A small encoder-decoder audio transcriber, trained from scratch.
Training: muon at rate 0.028, 6000 steps.
Data: trained on read English sentences (LibriTTS-R), 15625 training examples, 49.2 epochs.
Rows from block 2 of the text decoder, named by matrix and row number. Rows with one number belong to one neuron. Each number is 128 + 32 x the weight over its row's rms, rounded and kept within 0 to 255. All counts start at 0. After the name is the row's rms in percent of the matrix's.
# fc1: MLP up (decoder.blocks.2.mlp.fc1.weight, 640x320), inputs 0-159
# fc2: MLP down (decoder.blocks.2.mlp.fc2.weight, 320x640, transposed), outputs 0-159
fc1.295 117 [175 155 123 150 151  89 146 129 141 178 138 189 156 120 110  85  55  73 110 136 147 139 167 104 142 130  86  99 157  87  92 161  42 173 144 123  99 123  82 130 136  85 129 119 210 129  86 117 106  89 162 129 113  93  86 114 139 111 128 152 130 165 105 161 151 185 140 139  80 128 129 160 177  97  98 150 126  56 139  95  99 130 100 147 140 165 156  93  76 104 104 163 170 134 137 132 124 123 104 134 125 104 111 122 130 156 123 167 130 107 146  66 105  96 130 158 154 133 110 146  34 169 169  79  98 104 149 149 158  71 138  99 150  87 189 168 155 144 126 101 147 141 145  99 104 132 122  93 156 123 211  87 117 178 159 103 117 112 159 153]
fc2.295 105 [ 99 167 141 125 105 150  89 140 112 123 115  70  66 169  96 133 125 148  85  98 113 103  87 184 141 174  92 133 110 111 124 129  93 165 120 202 133 129 124 104 159 204 172 123 137 164 102 149 174 109 183 100 163 112 167  92  82  86 121 182 136  79 103 137 142  91 110 143 123  96 164 113 131 136 122  93 137 131  92 102 108 159 198 116 155 137 116 163  93 166 164 131 162 122 155 155 133 149 149 122 149 117  94 137  67 131  86 113 114 111 103 124 167 158 165 161 157 183  92 107  99  94 119  93  89 104 189 135 170 153 141 127 124 129 120 210 103  56 152 117  95  72 110 107  80 114 128  92 135 151 123 104 149 126 101 120 116 126 208 132]
fc1.296 078 [ 88 151 130 111 107 137 103 160 133 132 141 156 116 126 145 123  83  81  89 113  27 126 149  74 157 121 118 144  70 138 110  77  97 121 159 102 163 138  93 161 153 121 152 142  95 105 111 136  82 183 133  87 162 131 119 121  97 186  96 174 150 129  87 143 122 128 142 120 160 101  80 138 170 112  96 163  64  99  85 153  96 108 122 159 105 166 112 133 128 126 214 128 145 159 126 143 115 130 134 138 157 199 107  94 178 104  61 137  80  95  98 191 140 125 117  99 108 126 139  66 132 130 119 114 143 101 111 162 103  82 117 120  83 156  92  85  26 130  86 160 101 157 126 156 133  59 132 147 128 135 159 182 160 136 119 123 120  99  83 141]
fc2.296 074 [ 94 162 130 107 143 154 161 189 104 146 135 204 145 150  83 149 150  91 132 155 148 167 121  90  90 143 154  86 120 151 152 163 139 111 120 105  93 142  87 196 133  98  85 192 104 153 168 115 104 134 124 139  92 182 117  89 140 155 112 177 142 173 130 193 142 166 110 183 140 104  92  76 163 121 199 164 136 159 139  91 163  99 109  94 133 141 147 139 132 193  97 149 114 126  96 130 104 168 109 172 172 104 128  99  86 212  77  88 145 117 118 154 186 154 120 134 193 141  86 169 154 115  95 135 127 170  88 111  67 185 135  92  97 111 106  68 168  97 143 129 141  73 102  96  68  85 134 113 114 104 163  77  88 188 105  95 127 131 176 134]
fc1.297 092 [158 119 126  96 117 135  92 131 101 137 152  94 161 110  92 176 131 112 122 125  87 103 140 150 172  96 152 118 111 144 125 124 135 174 213 124  64 147 143  75 119 123 190 185 130 140  59 105 174 157 132 109 122 151  95 143 149  88  91  78 116  61 135 113 105 107 145 160 113 171 150 136 138 105 107 111 132 104 149  79 141 120 188 172 158 171 161 151 134 176 134  87 158 119  81 134 168 184 109 144 153 177  59 105 114  91 137 166 122 174  80 127 161 112  96 109 134 115 152 145  61 124 114 122 150 135 152 119 151  26  87 129  80  85 145 161 137  91 130  98 129 166 135 129 171 157 121 140 131 159 154 145  77 189 127 158 215 175  96 115]
fc2.297 092 [152  77 133 139 141 195 109 179  99 131 168 113 140 109 177 125 116  88 105 165 128  99 122 205 178 133 144 166 151 101 154  68 150 103 119 143 136 114 135 123 151  79 104 220 117 145 130 112  67  98 145  70  97 150  99  95 151 152 150 149 152 150 164  81 104 119 124 164 108  96 117  95 199 111  82 134 122 110 118 117 136  95 106 148 125 126 130 148  90 113 120 168 150 104  89 139 136  68 185 131 133  82  91 101  76 159 216  67 116 207 135 155 112 113 129 149 148 130 151 189 115 154 134 168 133 132 125 107 180 154 128 166  81 102  88  49 137 130  94 151 123 168 156 134 136 112 138  98 128  90 156 159 102 189 140 119 122 114  88 112]
fc1.298 084 [144 117 104 141 150 132 124 102 127  88 179 150 151 170  90  60 158 134 140 106 153 125  56  95 170 169 100 122 125  98 113 185 153 148 199 161 104  97 190  73 158 109 142 136 132 136  56 141 107 142 180 125 128 109 192  73 132 169 139  80 118 117 191  88 122 121 116 148 133 102 109 179 107 134 142 150 156 155  87 163 158 104 172 124 164 137 121 139 111 136 102 124 145 110 108 104 177 157 123 171  98 109 100 200  88 129 109 123 132 202 122 148 170 164 197 113 169 156 147 144 115  95 113 120  81 119 205 162  81  92  70  60 138 131 125 167 112 117 143 105  68 106 182  98 164 120 130 118 124 121 109 161  80 131 116 162 145 147 143 192]
fc2.298 082 [181 199 129 166  79 121 108 156 137 183 142 152 113 117 133 150 130 125 201 153 148 132 112 103 157  81  94 165  87 158 124  99 183 133 177 141 130 138 122  81 141 112  83  62 131 125 114 137 131 126 138  82 126 125 129 172 131  92  90  75  84 113 147  98 147  89  82  89 117 165 135 164 158 127 129  96 111 140 108 190 168 158 124 150  90 114  88 157 112  86 164 106 116 149 162 148 109  89 126 158 125  46 128 111 114 141 160 119  74 126 159 169 130 148 172 128 136 124 152 140 197 133 103 100 131 173 147 178 129 136 194 166 142 100  90 127 130 116 125 100  71 103 129 143 136 106 120 114 103 133 172 133  86 142 150 154 110  82  93 145]
fc1.299 098 [106 127 108 118 173 113 142 152 186 128 137 168 116 141  33 107 138 123  71 152 156  72  88 104 124  84 117 171 106 136 129 190  79 143 144 134 138 113 135 103 174 109 110 149 124 173  78 119 134 133 172  95 168 100 141 134 142 103 139 114 214 130 106 110 164 131 198 157 158 124  91 159 136  74 123 102 122 121 140  45 147 110 101 156 105 112 121 171 145 127 111 127 127 130 175 153 137 116 131 181 109  99 157 165 118 110 114 119 117  93 156  94 161 131 186 156 167 142 152 107 121  84 136 140  95 114 138  90  93 105 107 159 120 156 123 159 115 168 192  98  97 146 126  93 158 111 144  71 171  82  95  92 149 130 172 137 121 157  68 106]
fc2.299 096 [113 110  65 157 112 102 140  96 106 150 153 146 122 111 143 106 140 112 140 103  84 158 106 180 140  48 120 157 159 157 132  96 145 122 150 127 166 161 182 119 190 131  85 100 116 186  65 160 119 119  94  90 110 165 136 120 146 176 136  70 141 169  65 172 199  93  92 104 112 146 145 153 154  76 202 140  82 141 161 122 132 138 101 147 126  99 154 188 167 110 107 160 141 170 174 108 124  92 103 112  83 133 188  97  94 121 137 125 148 119 156 165 120 109 159 111 107 140 104 144 149  95 173 105  89 118 151 135 107 152 121 113 107 164 120 157 191  82 152 119  94 115  75 101 126 216 131 122 171  84 169 151  96 138 125  79 141 167 149 165]
fc1.300 097 [141 111 153 127 152 115 138 178 103 217 103 109 165  52 182 171 107 102  98  87 176  77  73 154 157  89 144 126 107 115 113 108  95 120 145  88 100 128 137 130 142 190 115 120  89 167 151 129  78 101 155 101  86  83 126 116 183 127  91 129  98 173 126 116  96 169 154 112 112 109 103 147  38 123 114 166 122 216 138 133 121 161 142  54 136 119 171 157 118  58  86 188  71  94 110 121 223 105 119 162  75 188 172 180 149 132 101 107  92 115 130 167 166 119 139 121 145 132  81 167 133 108 155 149 138 133 113 113 115 124  90 159 187 140 103 200 128  88 120  68 114 117 143 110 122 118 102 121 126  94  75  84  89 127 153 128 182 138 138 145]
fc2.300 105 [169  76  84 104 128 144 122  65  86 121  86 125  98 187 111 104  86 130 172 122  93 122 112 161 192 119 132 181 139 193  92 138 118 151 100 144 100 134  66 154 150 112 163 111  84 144 132  74 196 108 161  97 111 140 193 118 102 161 165 102  98  70 161 161 118 108 155 130 145 136 103 155 149 187 112 143 149 146 149 126 164  94 112 126 138 105 129 159 181  79 135 149 220 170 114 122 124 185 184  88  98 160 142  40 105 110 177 141 131  69 145 128 104 154 162 120 127 102 131 124  84 142 106 101 118 120 134 160 146 165  99  75  69 108  83  65 111 113 108  95  95 165 122 174 115 160 109  96  87 121 107 136 124 130 150 127 159 168 134 134]
fc1.301 121 [ 91 130  58  91 116 124 180 159 115  91 121 145 159 145 140 124 105 199 202 122  92 120 173 158  96  62  93 104 122 136 112 120 141 127 179  37 142 154 148 150 169  96 125  83 145 182 133 123 148 121 141 121 120 115 168 152 101 218  91 138 205 170 125 131  95 104 121 128 157 115 118 118 146 142 159 124 142 128  99 191 114 103 128 133 183  70 131 143 174 134 117 140  85 133 124 211 125  66 130 160 143  99 155 122 139  69  87  90  98 120  59 122 117 102 129 167  60  61 120  89 121 107 125 140 146 131 111 152 176 105 100 121  98 104 117 121 114 110 179 117 115 114 121 142  90 122  77 122 139 126 187  74  78 171 125 144 103 170 124 159]
fc2.301 118 [145 120  90 105 125 169 144 133  92 126 101 124 161 101 110 149 109  93 160 155 172 153  98 142 103 129 123 118 126  97 160 165 173 144 136 123 216 143 135 122  91 130 147 116 113 177 114 162 108  72 116 188 103 141 177 172  61 120  95  67 125 118  94 108 149 131 133  56 232  77 108 108 113 104  73  81 133 112 151 138 151 150 133 128  68 158  80 174 114 100  81 118  97 206 122 162 135 109 128 122 194  69 118 115 162 101 139  76 154 163 119 134 108  69 157 163 148 159 133 139 181 124 132 159 124 109  88 143 172 140 148 145 148 102  92 175 115 142  89 102 130  80 109 127  71 162 178 101 163  88 139 204 129 183 151  94 122 131  41 158]
fc1.302 096 [135 129 136  97 104 140 163 122  87 112  94 132 129 136 135 108 112 105 128  95 115  62 152 122 141 110 179 148  92  92 108 160 157 117  84  87 184  98 156 116 121  92 134 138  97 194 127 114 170 152 115 172 129 186 139 142 135 130 110 134 106 107 124 152  95 127 157 200 185  71 126 160  90  90 118 108 168 129  80 131 133 120 130 127 105 173 120 152 178 170 185  87 108 149 134 101 127 123 170 122 118 144 160 180 152 105 183 113  95 110 154  74  85  79  98 128 162 149 126 149 124  79 141 118 123 164 110 142 145 102  99  70 118 133 110  82  91 133  85 133 123 112  88  92 137 130 134 146 131 142 172 160 115 108 150 115 148 176  87 114]
fc2.302 100 [124 124 116 168 130 154  93 156  65  86 138  91 102 136 160 153  96 138 156 184  89 162  84 137 121 107 150 155  88 151 109 123 108 141 159 162  97 205  87 142 124 128 113 117 170 120  97 210 105 111 162 108 125 149 132 168 150  94 140 146 131 172 128 126 149 149 106 147 118  36 100 100 119 116  87 104 106  90 105 102 122 156 157 105 159  97 105 101 169 142 171 181 154 144 153 117  94 112 126 153  50 116  98 155 218 131 142 194 103 150  87 168 120 107 110 147 137 100 128 132 126 144  99 103 187 128 122 124 117 147  92 140 146 158 129 118  64 162 125 108  96 134  86 181  91 171 172 113 138 160 192 139  50 152  63 112  83 203 124 102]
fc1.303 096 [108 116  88 116  95 130  99 169 181 120 162  89 186 110 118 164 102 226 161 161 118 131 123 136 146 113 127  84 163  81  77 110 113 114  89 141 132 152  97 127 152 133 105 122  79 140 171 109  83 146  71 153 108 143 156  86 137  98 171 133 123 128 107 124 124 120  74 125 128 155  96 112 147  92 213 119 167 103  82 152 122 136 144 110  83 107 136 110  87 121 154 142  73 108 127 116 134 129 123 139 169  70 155 139 170 100 146 136 140 196 170 167 132 149  84 135  70 130 208 117 106 119 114 149  41  93 111 119 135  93 120 132  89  54 130 187 133 149 165  84 136  90 132 122 126 159  94 142 189 136  69 127 172 185  96 150 168 155  91 113]
fc2.303 084 [ 96 154 126 125 153  99 103 108 155 102 101 115 156 137  87 117 138  80 117 211 154 109 140 122 211 179 159 130  41 103 177 183 136 137 141 118 137  64 109  88 138 139 112  98 134 131 180 162 124 117  90 144  96 115 123 114  90 132  55 193 140 105  69 150 125 188 151 153 110 127 149 152 125 159 107 105 151  74 117 166 150 105 141 157 159 123 152 135 137 121  91 126 121 144  83 155 108 165 109 133 131  98 121 117 158 103  80 133 104 100  74  89 131  82 187 125 108 102 105 173  96 115 173 165 150 161  93 129  85 146  95 176 163 113  86 188 164 108 119  92 105  91 154 129  88  93 104 155 195 134 138 116 136  78 113 171 130 167 153 134]
fc1.304 094 [153 116 111 144 122  71 135 109 132 133 156 116 110  79 149 110 116  74  97 104 109 132 124  90  77 141 179  98 117  95 124 178  90 105 158 169 115 122 159  98 138 170 169 123 141 145 147 140  99 152 114  77 109 116 205 139 141 130 119 139 115 157 101 114 129  49 149 146 117  81 125 155 107  93 159 160 123 119 110 170 174  69 128 146 124 131 141 132 153 201 166  73 147 149  66 181 129 108 104  70 151 137  94 157 161  96  84 129 109 106 157 163 143 104 155 141 182 141  97 139 174 155 138 130 122 137 136 113  81 112 158 144 166 137 146 153 158 106 169 122 115 116  91 141  39 107  83  59 117  90 146 207 160 118 155 170 168 121 114  97]
fc2.304 100 [145 139  79 109 102 130 151 155 143 164 183 124 159 102 165 128 145 134 154 139 103  78 165  94 149  79  98 147 126 134 131 163 155  64 152 107  69 189  71 122 145 173 114 120 158 102 146 183 183 106 136 131 127 136 165 109 115  89 181 116 110  98 124 191 131 108 122 113 159  98 116 135 128 179 188  49 129 141 147 106 135 110 172 140 133 170 119 103 157 150 177 148  79  89  82 144  88 134  97 155 126 128  83 130 165 147  87 184 116 127  86 125 145 133 144 155  43  87 138 126 157 121  68 184 112 152 130 155 137 145 125  92 200 179 163 171 133 131 151 111 159  69 146 120 200 148 150 131 122 157 149 147 131 134  99 110 136  85 115  82]
fc1.305 097 [158 142  93 150  78 133 156 147 113 121 135 154 139 232 113 132 156 124 124 148 127  95  87  96 111 116 159 143 137 129 119 141 154 129 138  77 120 109  98 122 120 120 117 123  77 123 101  74 136 132 140 147 126  94  97 162  88 113 164 170 143 159 127 171 108  66 119 114 121 130 152 125 146 141  69 129  86 151 158 121 148  80 107 120 129 196 115  61 156 125 106 131 107 153 144 181 122 172 101  97 178 193 145 111 150 134 146  59 154 149 202 177 126 118 162 130 113 140 134 119 107 121 125 165 187  81 165 135  98  95 113  92 146 118 157 182 143 133  55 122  75  92  68 152 149 149  82 126 134 169 216  99 138 123 209 119 129 154  79 166]
fc2.305 094 [ 33 109 148 147 125 147 136  44 106 134  26 128 125 153  87 138 115 134 131 141  76 113 164 113  58 132 116 157  83 180 137 158 187  61  96 109 131 139 149 100 140  90  98  91 160 169 225  90 135 134 125 134 130  76 162 152  93 113 102 173 152 176 175 120 108 105 155 169 142 111 143 124 131 124 110 138  92 102 109 112 138 129 148 119 166 141 146  98 118 124 137 134  90 103 181 162 110 162 153 125 131 153 130 189 150 144 182 165  92 158 102 157 127 175 110 101 126 111 111 181 134 123 113 121 162  74 139 145 115  97 171 199 169  74 104 124 130 137  88 113  76  59 149  81 144 121 147 148 152 109 127 125 127 105 123 131 175  94 136 139]
fc1.306 091 [176 113 141 113  81 118  80 129 150  99  72 160 118 165 105  94 129 118 164 123  78 135 149  64 165  94 169  82 144  98 137  87  88 157 150 103 101 149 136  97 134 150 125  84 167 123  87 164 148 166 123 150 143 161 151 127 138  94  98  93 191 108 115 108 140 135 135  88 130 154  70 171 133 173 142 162  59  75 172 202 183 108  84 198 168 176 164 107 115 107 120  86 114 130 116 112 120 121 162 132 167 149  86 117 149 140 125 147 163 188  76 126 109 136 171 150 159 184 145 123 165 117 149 119 105 185 168 113 139 135 103 112 110 108  98 142 135 115 109 129 109 154 134 128 155 118 117 112  91  94 152  81 158 163 129 114 117 147  94  92]
fc2.306 099 [204 133 150 110 180 109 146 220 181 157 115  98 100 126 172 113 126 122 131 109 129 101 199  84  78 134  78  71 154 125 110 148  90 112 135 116 135 106 116  89 117  90 102 156 125 109 144  94 136 166 153 117 153 106 106 123 136  69 141 155 173 173 123  95 164 140 127 178  63 170  93 154 110 173 153 128 168 133 112 195 148 135  96 148 150 143 125  86 128 162 107 126 112 146 110  39 194 130 129 160 146 134 162 128 128 133 147 148 114  78 165 153 154 123 138 167 126 165 126 123  72  66 141 182 128 162  68 124 115 136  82 142  88  95 128  91 140 148  72 135 165  72 116 106 119 176 126 116 111 148 177 103 148  87 129 153 147 114 153 165]
fc1.307 090 [117  83 126 149  68 108 107 148 117 168 128  83 151 119 103 178 108 113  88  40  94 171 141 118 106 129 170  87 156  93 155 115 132 141 141 101 100 129 155 158  92 115 122  93 129 171 132 184 104  97 104 142 154  83  93  75 136 134 135 128  96 125 142 131 103 122 135 230 104  70 151 156 150 105 129 117 157 141 122 158  88 113 118 105 114 101 111 174 116 124 173 117 140 120 124 153 154 103  79 132 146 126 171 140 186 168  56  52 145 146 107  96 152 119  85 153 170 162 123 144 140 114 172  96  90 128 140 122 111 107 101 123 130 127 141 122 110  98 152 104 107 118 144 115 139 170  82  90 159 101 171 153 155 136 123 173 164 142 111 160]
fc2.307 089 [206  67 194 154 112 127 109 157 101 135  91 101 143 130 183 138  67 177 112 109 177  95 162 112 134 139 168 173 131 202 148 115 138 164 133 100 116 133 150 123 135 164 108 130 141 107 179 139 124  97  80  95 159 133 132 129 106 172 165  91 206 168 114 113 127 179 172  81 164 117  99  86 192 115 159  90 118 153 156 130 163 104 158 103 137  35 145 102 141 150 157  89 117 178 129 132  61 173 207 112 132 112 147 163 153 127 106 113 103 169  99  99 112 176  83 104 136 135 107 132 106 171  99 171 167  74 145 117 104 114 161 116 108  90  29 133 101 155 178 104 120 147 102 151  79  94 153 118 110 105 131 149 135  77 146 108  62 105 122 132]
fc1.308 085 [106 108  80 143 140 158 136 114 160 165 165 126 138 180  83  86 153 112 179  82  91 109 112 140 133 141 149  97 184 161 128 135 169  78  89 138  93 117 117 142 182 163 136 102 139 141 137 124 134  73 160 145 166  76 151  77 125 163  85 110 133 163 108 125 103 176 121 176 135  95 175 112  55 167 114 130 171 146 155 136 105 148 129  68 117 114 140 201 165 136 142  72 176 145 128 143 155 127  95 161 136 141 112 101 173 105  84 162 165 104 147 137 127  69 117  40 153 106 121 155 158 152  78 110  98 221  97 157 128 151  82 112 193 169 122  95 123  85 101 121  87 142 175 157  83 122  94 103 128 156 138 152 129 134 133 120 171 141 141 162]
fc2.308 076 [ 88 164 117  84 110 142  99 122 154 142 134 118 151 153 199  71 163 147 159  92 145 151 143 154 172 118  81 125  73 139 152 122 131 150 152 163 130 194 137 154 103 116 146  81  66  85  94  94 117 150 106  95 116  89 118 162  79 142 119 123 147 180  81 177 104 172 123  40 141  86 108 140 155 156 148 126 122 134 122 174 188 105 112  90 117 104  97 106 107  97  39 114 122  90  95  94 111  92 117  92 149  74 146 126 158 114 100 152 173 164 173 141 179 125 101 158 127 102 164 101 164 155 119  65 179  91 169 193 137  65 145 121 117 109 132  67 123 139 159 160 200 106 160  94 141 133 167  80 162 132 143 105 170 105 118 149 122 100  28 152]
fc1.309 101 [114  92 147 146 163 110  86 143 108 131 113 106 141 164  86 140 121 126 159 212 170 144  64 138 116 124 124  85 114 131 185 158 123 157 126 104 150  95 100  82 196 120 105 157 125 137 143 104 168 144 156 116  88 115  91 141 154 107 172 123 130 122 146 104 143 100 207 120 122 138 104  99 117  32 127 127  81 101 101 130  97 187 100  71  92 144 100  94 148  92 147 156 129 122 115 152 100 128 162 122  69 135 133 144 167  90  93 145 121 140  92  91 108 118 182 135 121 150 141 109 120 106  94 144 134 129  87 206 132  51 116 151 130 189 145  80 108 114 118  87 144 153 136 161  73  93 132 144 138 151 129 142 102 102 119 142 157 112  79 132]
fc2.309 105 [137 172 125 158  56 196 104  83  69 105  78 167  99  94 122 137 160 127 122 110 119 167 112 102 141 148 139 118 143 194 155 101 178 118 115 121 118 179 124 148  61 124 140  99 103 145 162 145 136 170  93 106 147 129 107 151 119 126 142 140 137 140 100  48 181  80  81 123 151 182 154 145 116 166  80 132 162 151 133  88 125  96 181 156 117  90 125 116 127 187  96 183 107 162 150 121 151  94 114 152 110 106 145 139 149  76  75 105 145 144 113 122 112 154 116 100 131 133  89 145  95 151 144 111 117 174  99 161  56 130 148 101 109  86 191 137 111 121 141 129 132 134 199 111 144 166 130 120 160 114 144 153 131 221  90 107 119 114 171 129]
fc1.310 087 [114 107 161 120 122 169 108 104 188 169  83 139 126 156 138  63  96 108 102 104 104 171 109 122  78 160 129 149 172  70 152 108 113 101 135 161  99 139 190 140 137 168 104 154 174  60 107 103  66 128  82 159 126 168 134 172  72  80 137 123 120  98 159 111 119  51 156 153 106 142 140 141 129 111 136 109 114 140 104 128 149 108 128 112 194 123  93 164  68 169 106 128  85 146 133 175 112 140 167  92 133 148 191 129  76  92 118 115 140 118  86 109 151 148  87 155 125 127 158 128 191 120 114 171  93 175 118  70 109 191  98 151 104 168 141  88 176 120 226 123 153 134 149 107 181 117 147 100 129 154 160 157  97 121 153 134 183 100 129  56]
fc2.310 082 [ 73 102 112 151 132 117 101 131 166 177 200 144  97  91 157  71 144 110 106  75 106 135 115 147 120  31 139 130 104 170  68 138 128 146 101  90 120 180 134 134 123 128 145 120  36 161 177  92  99 110  80 233 113 103 160 129 189 139 125 135 111  88 126 121 130 116 148 120 143 111 158 171 109 151  97 128 121 112 131 148 168 162 127 154 154 126 142 134 119  98  95 109 206 174  86 133 128  84 103 163  79 112 157 122 122  81 103 150 142 131 141 177 132 124 146 128 197 135 126 127 108 107  96 171 125  98 108 137 131 152 185 172 119 160 115 108 103 136 130 135 106 170 135 145 190 120 147 141 140  59 119 140 162 134 158  83 114 105 147 125]
fc1.311 100 [161 151 140 136 123 159 120 168  88 162 151 126  99 167 105 131 110  85 128 140 118 132 168 105 135 109  86  89 128 151 184 158  77 128  97  96 150 126 172 121 137 103 117 148 134  79 164 107 147 104 117 168 161 111 109  94 106 138 141 195 100 118 167 111 128 168 115 108 122 166 122 145 101  94 182 114 160 140  88 140  89 107  94  93 142 151  82 130 166 124  70 158 139 198 131 160 171 104  72 164 147 143 124 134 156 156 135  56 125 187 124 155 144 113 100 131 118  74 139 127  46  84 139 134 157 138 119  48 143  59 116 121 179 139 117 109 101 129 168 198 142  88 105 105 168 120  75 148  49  99 103 101 125 148 104  91 160 153 124 153]
fc2.311 104 [152 116 128 105 176 125  79 142 113 102  85  90 105  83 127 148 105 141 172 134 156 171 155 128 127 102  99 117 168  78 102 175 118 134 124 108 112 167 143 135  97 123  98  56 129 143 153  66 184 171 144 110 100 147 190 117 124 125 148 142  85  75 148 104  83 171 149 132 121  93 132 137 111 154 126  98 160 159 152 165 107 124  78 172 142 110 154 111  95 129 131 189 136 128 146 104  99 160 137  72 153 128 163  83 105 127 138 151 225  85 132 167 132 109 146  82 162 147 135 119 153 198  66  98 140 148 108 129 129  89 101 117 133 107 159 115 150  97 129 163 104 155  78 137 144 104 180 118 137 118 163 132  66 123 149 151  59 138 133 110]
fc1.312 117 [140 117 155 136 175  47 122 173 155 142 117 105 115 117 100  67 103  89 131 173 133  88 170 135 157  99 146 108  92 112 140 134 149  62  91 124 119  79 135 138 147 153 159 125 118 101  91 132 147  78 163 104 173 142 108 133 119 136 105 149 154  94 127 151  96 134 136 124 125 133  61  71  55 140 137 121 117 164 110  97 124 185 123 124 183 197 113 194 158 122 164 160 144 138 143 166 166 173  98 174 120 102 141  99 142  92  81 103 148 140 123 157 164 126  86 127 139 143  75  58  88 137  83 112  88  60  90 131  88 161  91 168 147 168 151 116 124 104 168 170 112 102 190 157  98 124 115 111 148  74 137 133 101 129 218 167 158 144 121 176]
fc2.312 118 [159 128 154 106  87 167 146 141  94 139 126  74 126 157 150 140 137  58 120 122 113 120 173 145 134 120 185 158  54 179 109 143 113  66 146 103 119  98 111 155 124 146 166  57 133  86 158  99 159 165  67  85 112 104 137 113  88 148 157  70 181  91 122 115 117 180 134 135 147 123 136  69 141 140 185  89 110 142 165 125 196  87 155 123 122 117 160 117 123 117 109  88 180 178 156 108 101 139 120 144 124 144 157 128 184 154 152 157 125 135 124 116 146  83 136  77 107 125 153 117 209 110 133 160 138  93 139 161 141  96 134 130 121 118 134 160 103 149 160 123  94 197 172 125 100  68 122 151 159 155 100 131 137 155  79 132 127 139 231 130]
fc1.313 099 [109 151 142 122 123 128 163 151 123 160 141 158 137 148  91 128 101  92  84 138 114 113  67 145 136 132  61 133 198 127  77 141 156  73 158 117 107 171 124 110 125 121 133 157 117  81 117 146  91  97  83  88 175 148 112 190 159 103 108 103 201 139 112 151 118 160  99 131 105 159 196 115 116 120 131 146 133  90 133  85 143  44 154 131 155 172 113 115 105 103 155  96 128 115 126 147 154  78 122 123 112  78 120 109 139 112  92 103 179 143  94 145  82 133  96 103 115 114 131 161 118  69 104  90 112 160 146  91  66 142 113 100 136 117 129 107 186 135  97 145 189 141  86 141 120 113 156 118  87 145 167 145 129 136 134 190 107 178 139  91]
fc2.313 094 [ 58 116 110 107  78 114  90  98 182 165 129 104 178  93 147 131 177 135 150 160 124  75 101 125 157 114 116 176 106 134 145 162  89 175 129  83 161 141 105  94 111 138 107 105 181 108 111 133 178 123 166 130 108 108  98 140 154 134 179  62 143 178 139  85 142 142 109 165  70 130  78  88 180 168 165 158 125 120 123 138  89 141  93 153 123  94 170 180 139 117 157  71  40  82 124 111  99 172 142 137 160 151  92 184 116 169 124 128 133  72 128  97 118 119 205 126 241  97 128 145 187 158 141 130 130 148  67 128 166 121 137 149 131  89  66 114 170 141 130 112 132  77 102 100 176 116 127  84 119  96  87  92  91 110 127 138 122 162 126  89]
fc1.314 090 [125 134  78 104 114 120 133 154 127 124 107  86 123  80 125 119 113 185  89 145 114  87 112 198 111  68 181 165 148 113 160 150 148 163 146 156 128 122 143  89 183 139 119  88 122 141  71  70  71 134 100  87 165 127 107 136 130  98  89  80  84 115 167 149  99 185  89 154 106  94  83 165 118 124 149  76 110 133  89 127 122 109 111 153 134 153 141 156  90 152  79  80  83 127 135 178 105 118 130 217 166 164 163 221 139 123 157 127 173  94 111 142 160 183 143 104  90  81 116 108 105 147 169  94 105  96 121 142 187 142  99 164 139 120 118  68 132 120 123 116 100 104 110 124 200 106 176 104 175  85  95  94 126 149 132 135 146 155 142 135]
fc2.314 102 [117 111 104 108 122 133 145  93 129 164 154 130 151 115 211 128 108 139 121 145 115 143  95 136  89 119  95 148 106 140 121 119 126 107 186  99 155 147 179 113 109 120 148 177  94 127  82 129 167  79  68 191 144 151 158 117  93 179 158 135  73 132 104 101 169 159 120 120 147  67 133 132 135 136 154 148 124 186 127 108 122 109 143 103  81 128  89 134 180 129 127 171 158 137 229  99 147 149 138 115 228 150 126 149 158 141 134 197 142 119 104 101 100 111  97 107 104  96 109  99 185 145 128 159 119 130 149 160 159 115 135 173 108  30  91 103  65 124  85 134 153 113 132 105 141 132 154 129 206  90 121 124 130  98 109 110 157 155 152 118]
fc1.315 104 [ 86  50  62 127 108  84 125 179 103  95 166 125 145 190 117 128  81  92 189 134 103 132 134  79 141  82 119 150 102 145  98 139 116 183  82 145  87 187 132 154 102 148  78 134 158 203 129 136 128 158  90 109 111 123 187 190  45 156 151 151 147 140 139 117 115  79 138 139  98 105 115 127 116 110 114 117 112 130 130  90 104 125 140 136 113 129 113  87 138 139 146  88 173 145  75 151  83  78  98  93 112 118 156  91 118 171 139  90  69 115 157 106 168 131 114 127 152 154 103 112 147  70 147  65 144 159 124 144 140 135 139 117 118 132 135 122 116  94 153 121 120  76 141 122 208 126  92 120  83  81 121 136 118 168 100 161 119 102  74 149]
fc2.315 094 [115  58 125 129 121 138 200 123  88 109 131 125 139 144 132 109  98 142 134 163 101 155  83 123 101 112 105  92 134  95 152 165 136 106 102 111 114 135 128 130 108 141 158 155 131 137 131 111 105 138 146  99 106 141 130 155 100 165  96 156 154 168 116  81 100 146 105 157 125 133 127 219 167 151 170 148 125 146 148 146 124 120 148  98 142 179 126  95  27 158 141 153 182 130  86 109 117 105 138 138 190 124 138 150 109  93 116 112 160 137 123  40 133 120 127 124 135  59 144 108 132  92 134 117  50 113 120 132  88  69 153 117 144 116  69 188 103 146 119 138 127 119 105 195 133 147 167 125 143 119 149 107 124 110 202 181 102 138 138 120]
fc1.316 090 [167 130 126 182 136 175 127 116 162 195 143  86 215 205  94 157 128 125 170 137 113 142  97 108 173 168 125  89  86 190 157 101 166  72 117 146 134 139 115  97 110 191 137 131 128 172 117 104 141 125 181 128 100 132  80 143 114 111 110 103 119 201 133  72  91 164 132 142 151 105 146 187  95 123 111 125 157  86 108 115 129 118 118 137 119  74  92 134 122 132 100 140 110 128  95  97  83 133 154 173  99  93 110 157 149 126  65 112 163 147 129  49 143 137 138 106 188 138 101 129 115 175  60 119  90 110 162 102 133 105 120 139 113  74 166 144 126 152 116 148  92 170 138 103 117 133 175 113 178  73 127 173 133 112 104 168 106  98 142 137]
fc2.316 083 [144  89 152 114  95 123  99  91 133 140 111  92 124 127 170 135 109  98 128 155 139 181 134 176 111 136 138 138 103 156 116 170 154 176 125 150 156 124 111  65 132 168  91  98 148 133 162 125 165 144 145 108  81 147 121 170 151 122 144  99 133 142  33 119 176 104 108  80 144  95 115 128 143 126 114 162 103 117 159 107 154 164  87 158 114 162  86 137  60 118 117 178 116 106  95 155  93 119 154 184 128 100  64 146 169 130 115 191  79 173 159 185 142 119 143 181 126  82 105 139 123  82 154 189 141 142 154 202  71 153 111 145 140 137 136  98 119 158 191 142 125 132 152  57 173 194 151 188  63  92 150 125 110  87 123 106 120 139 141  61]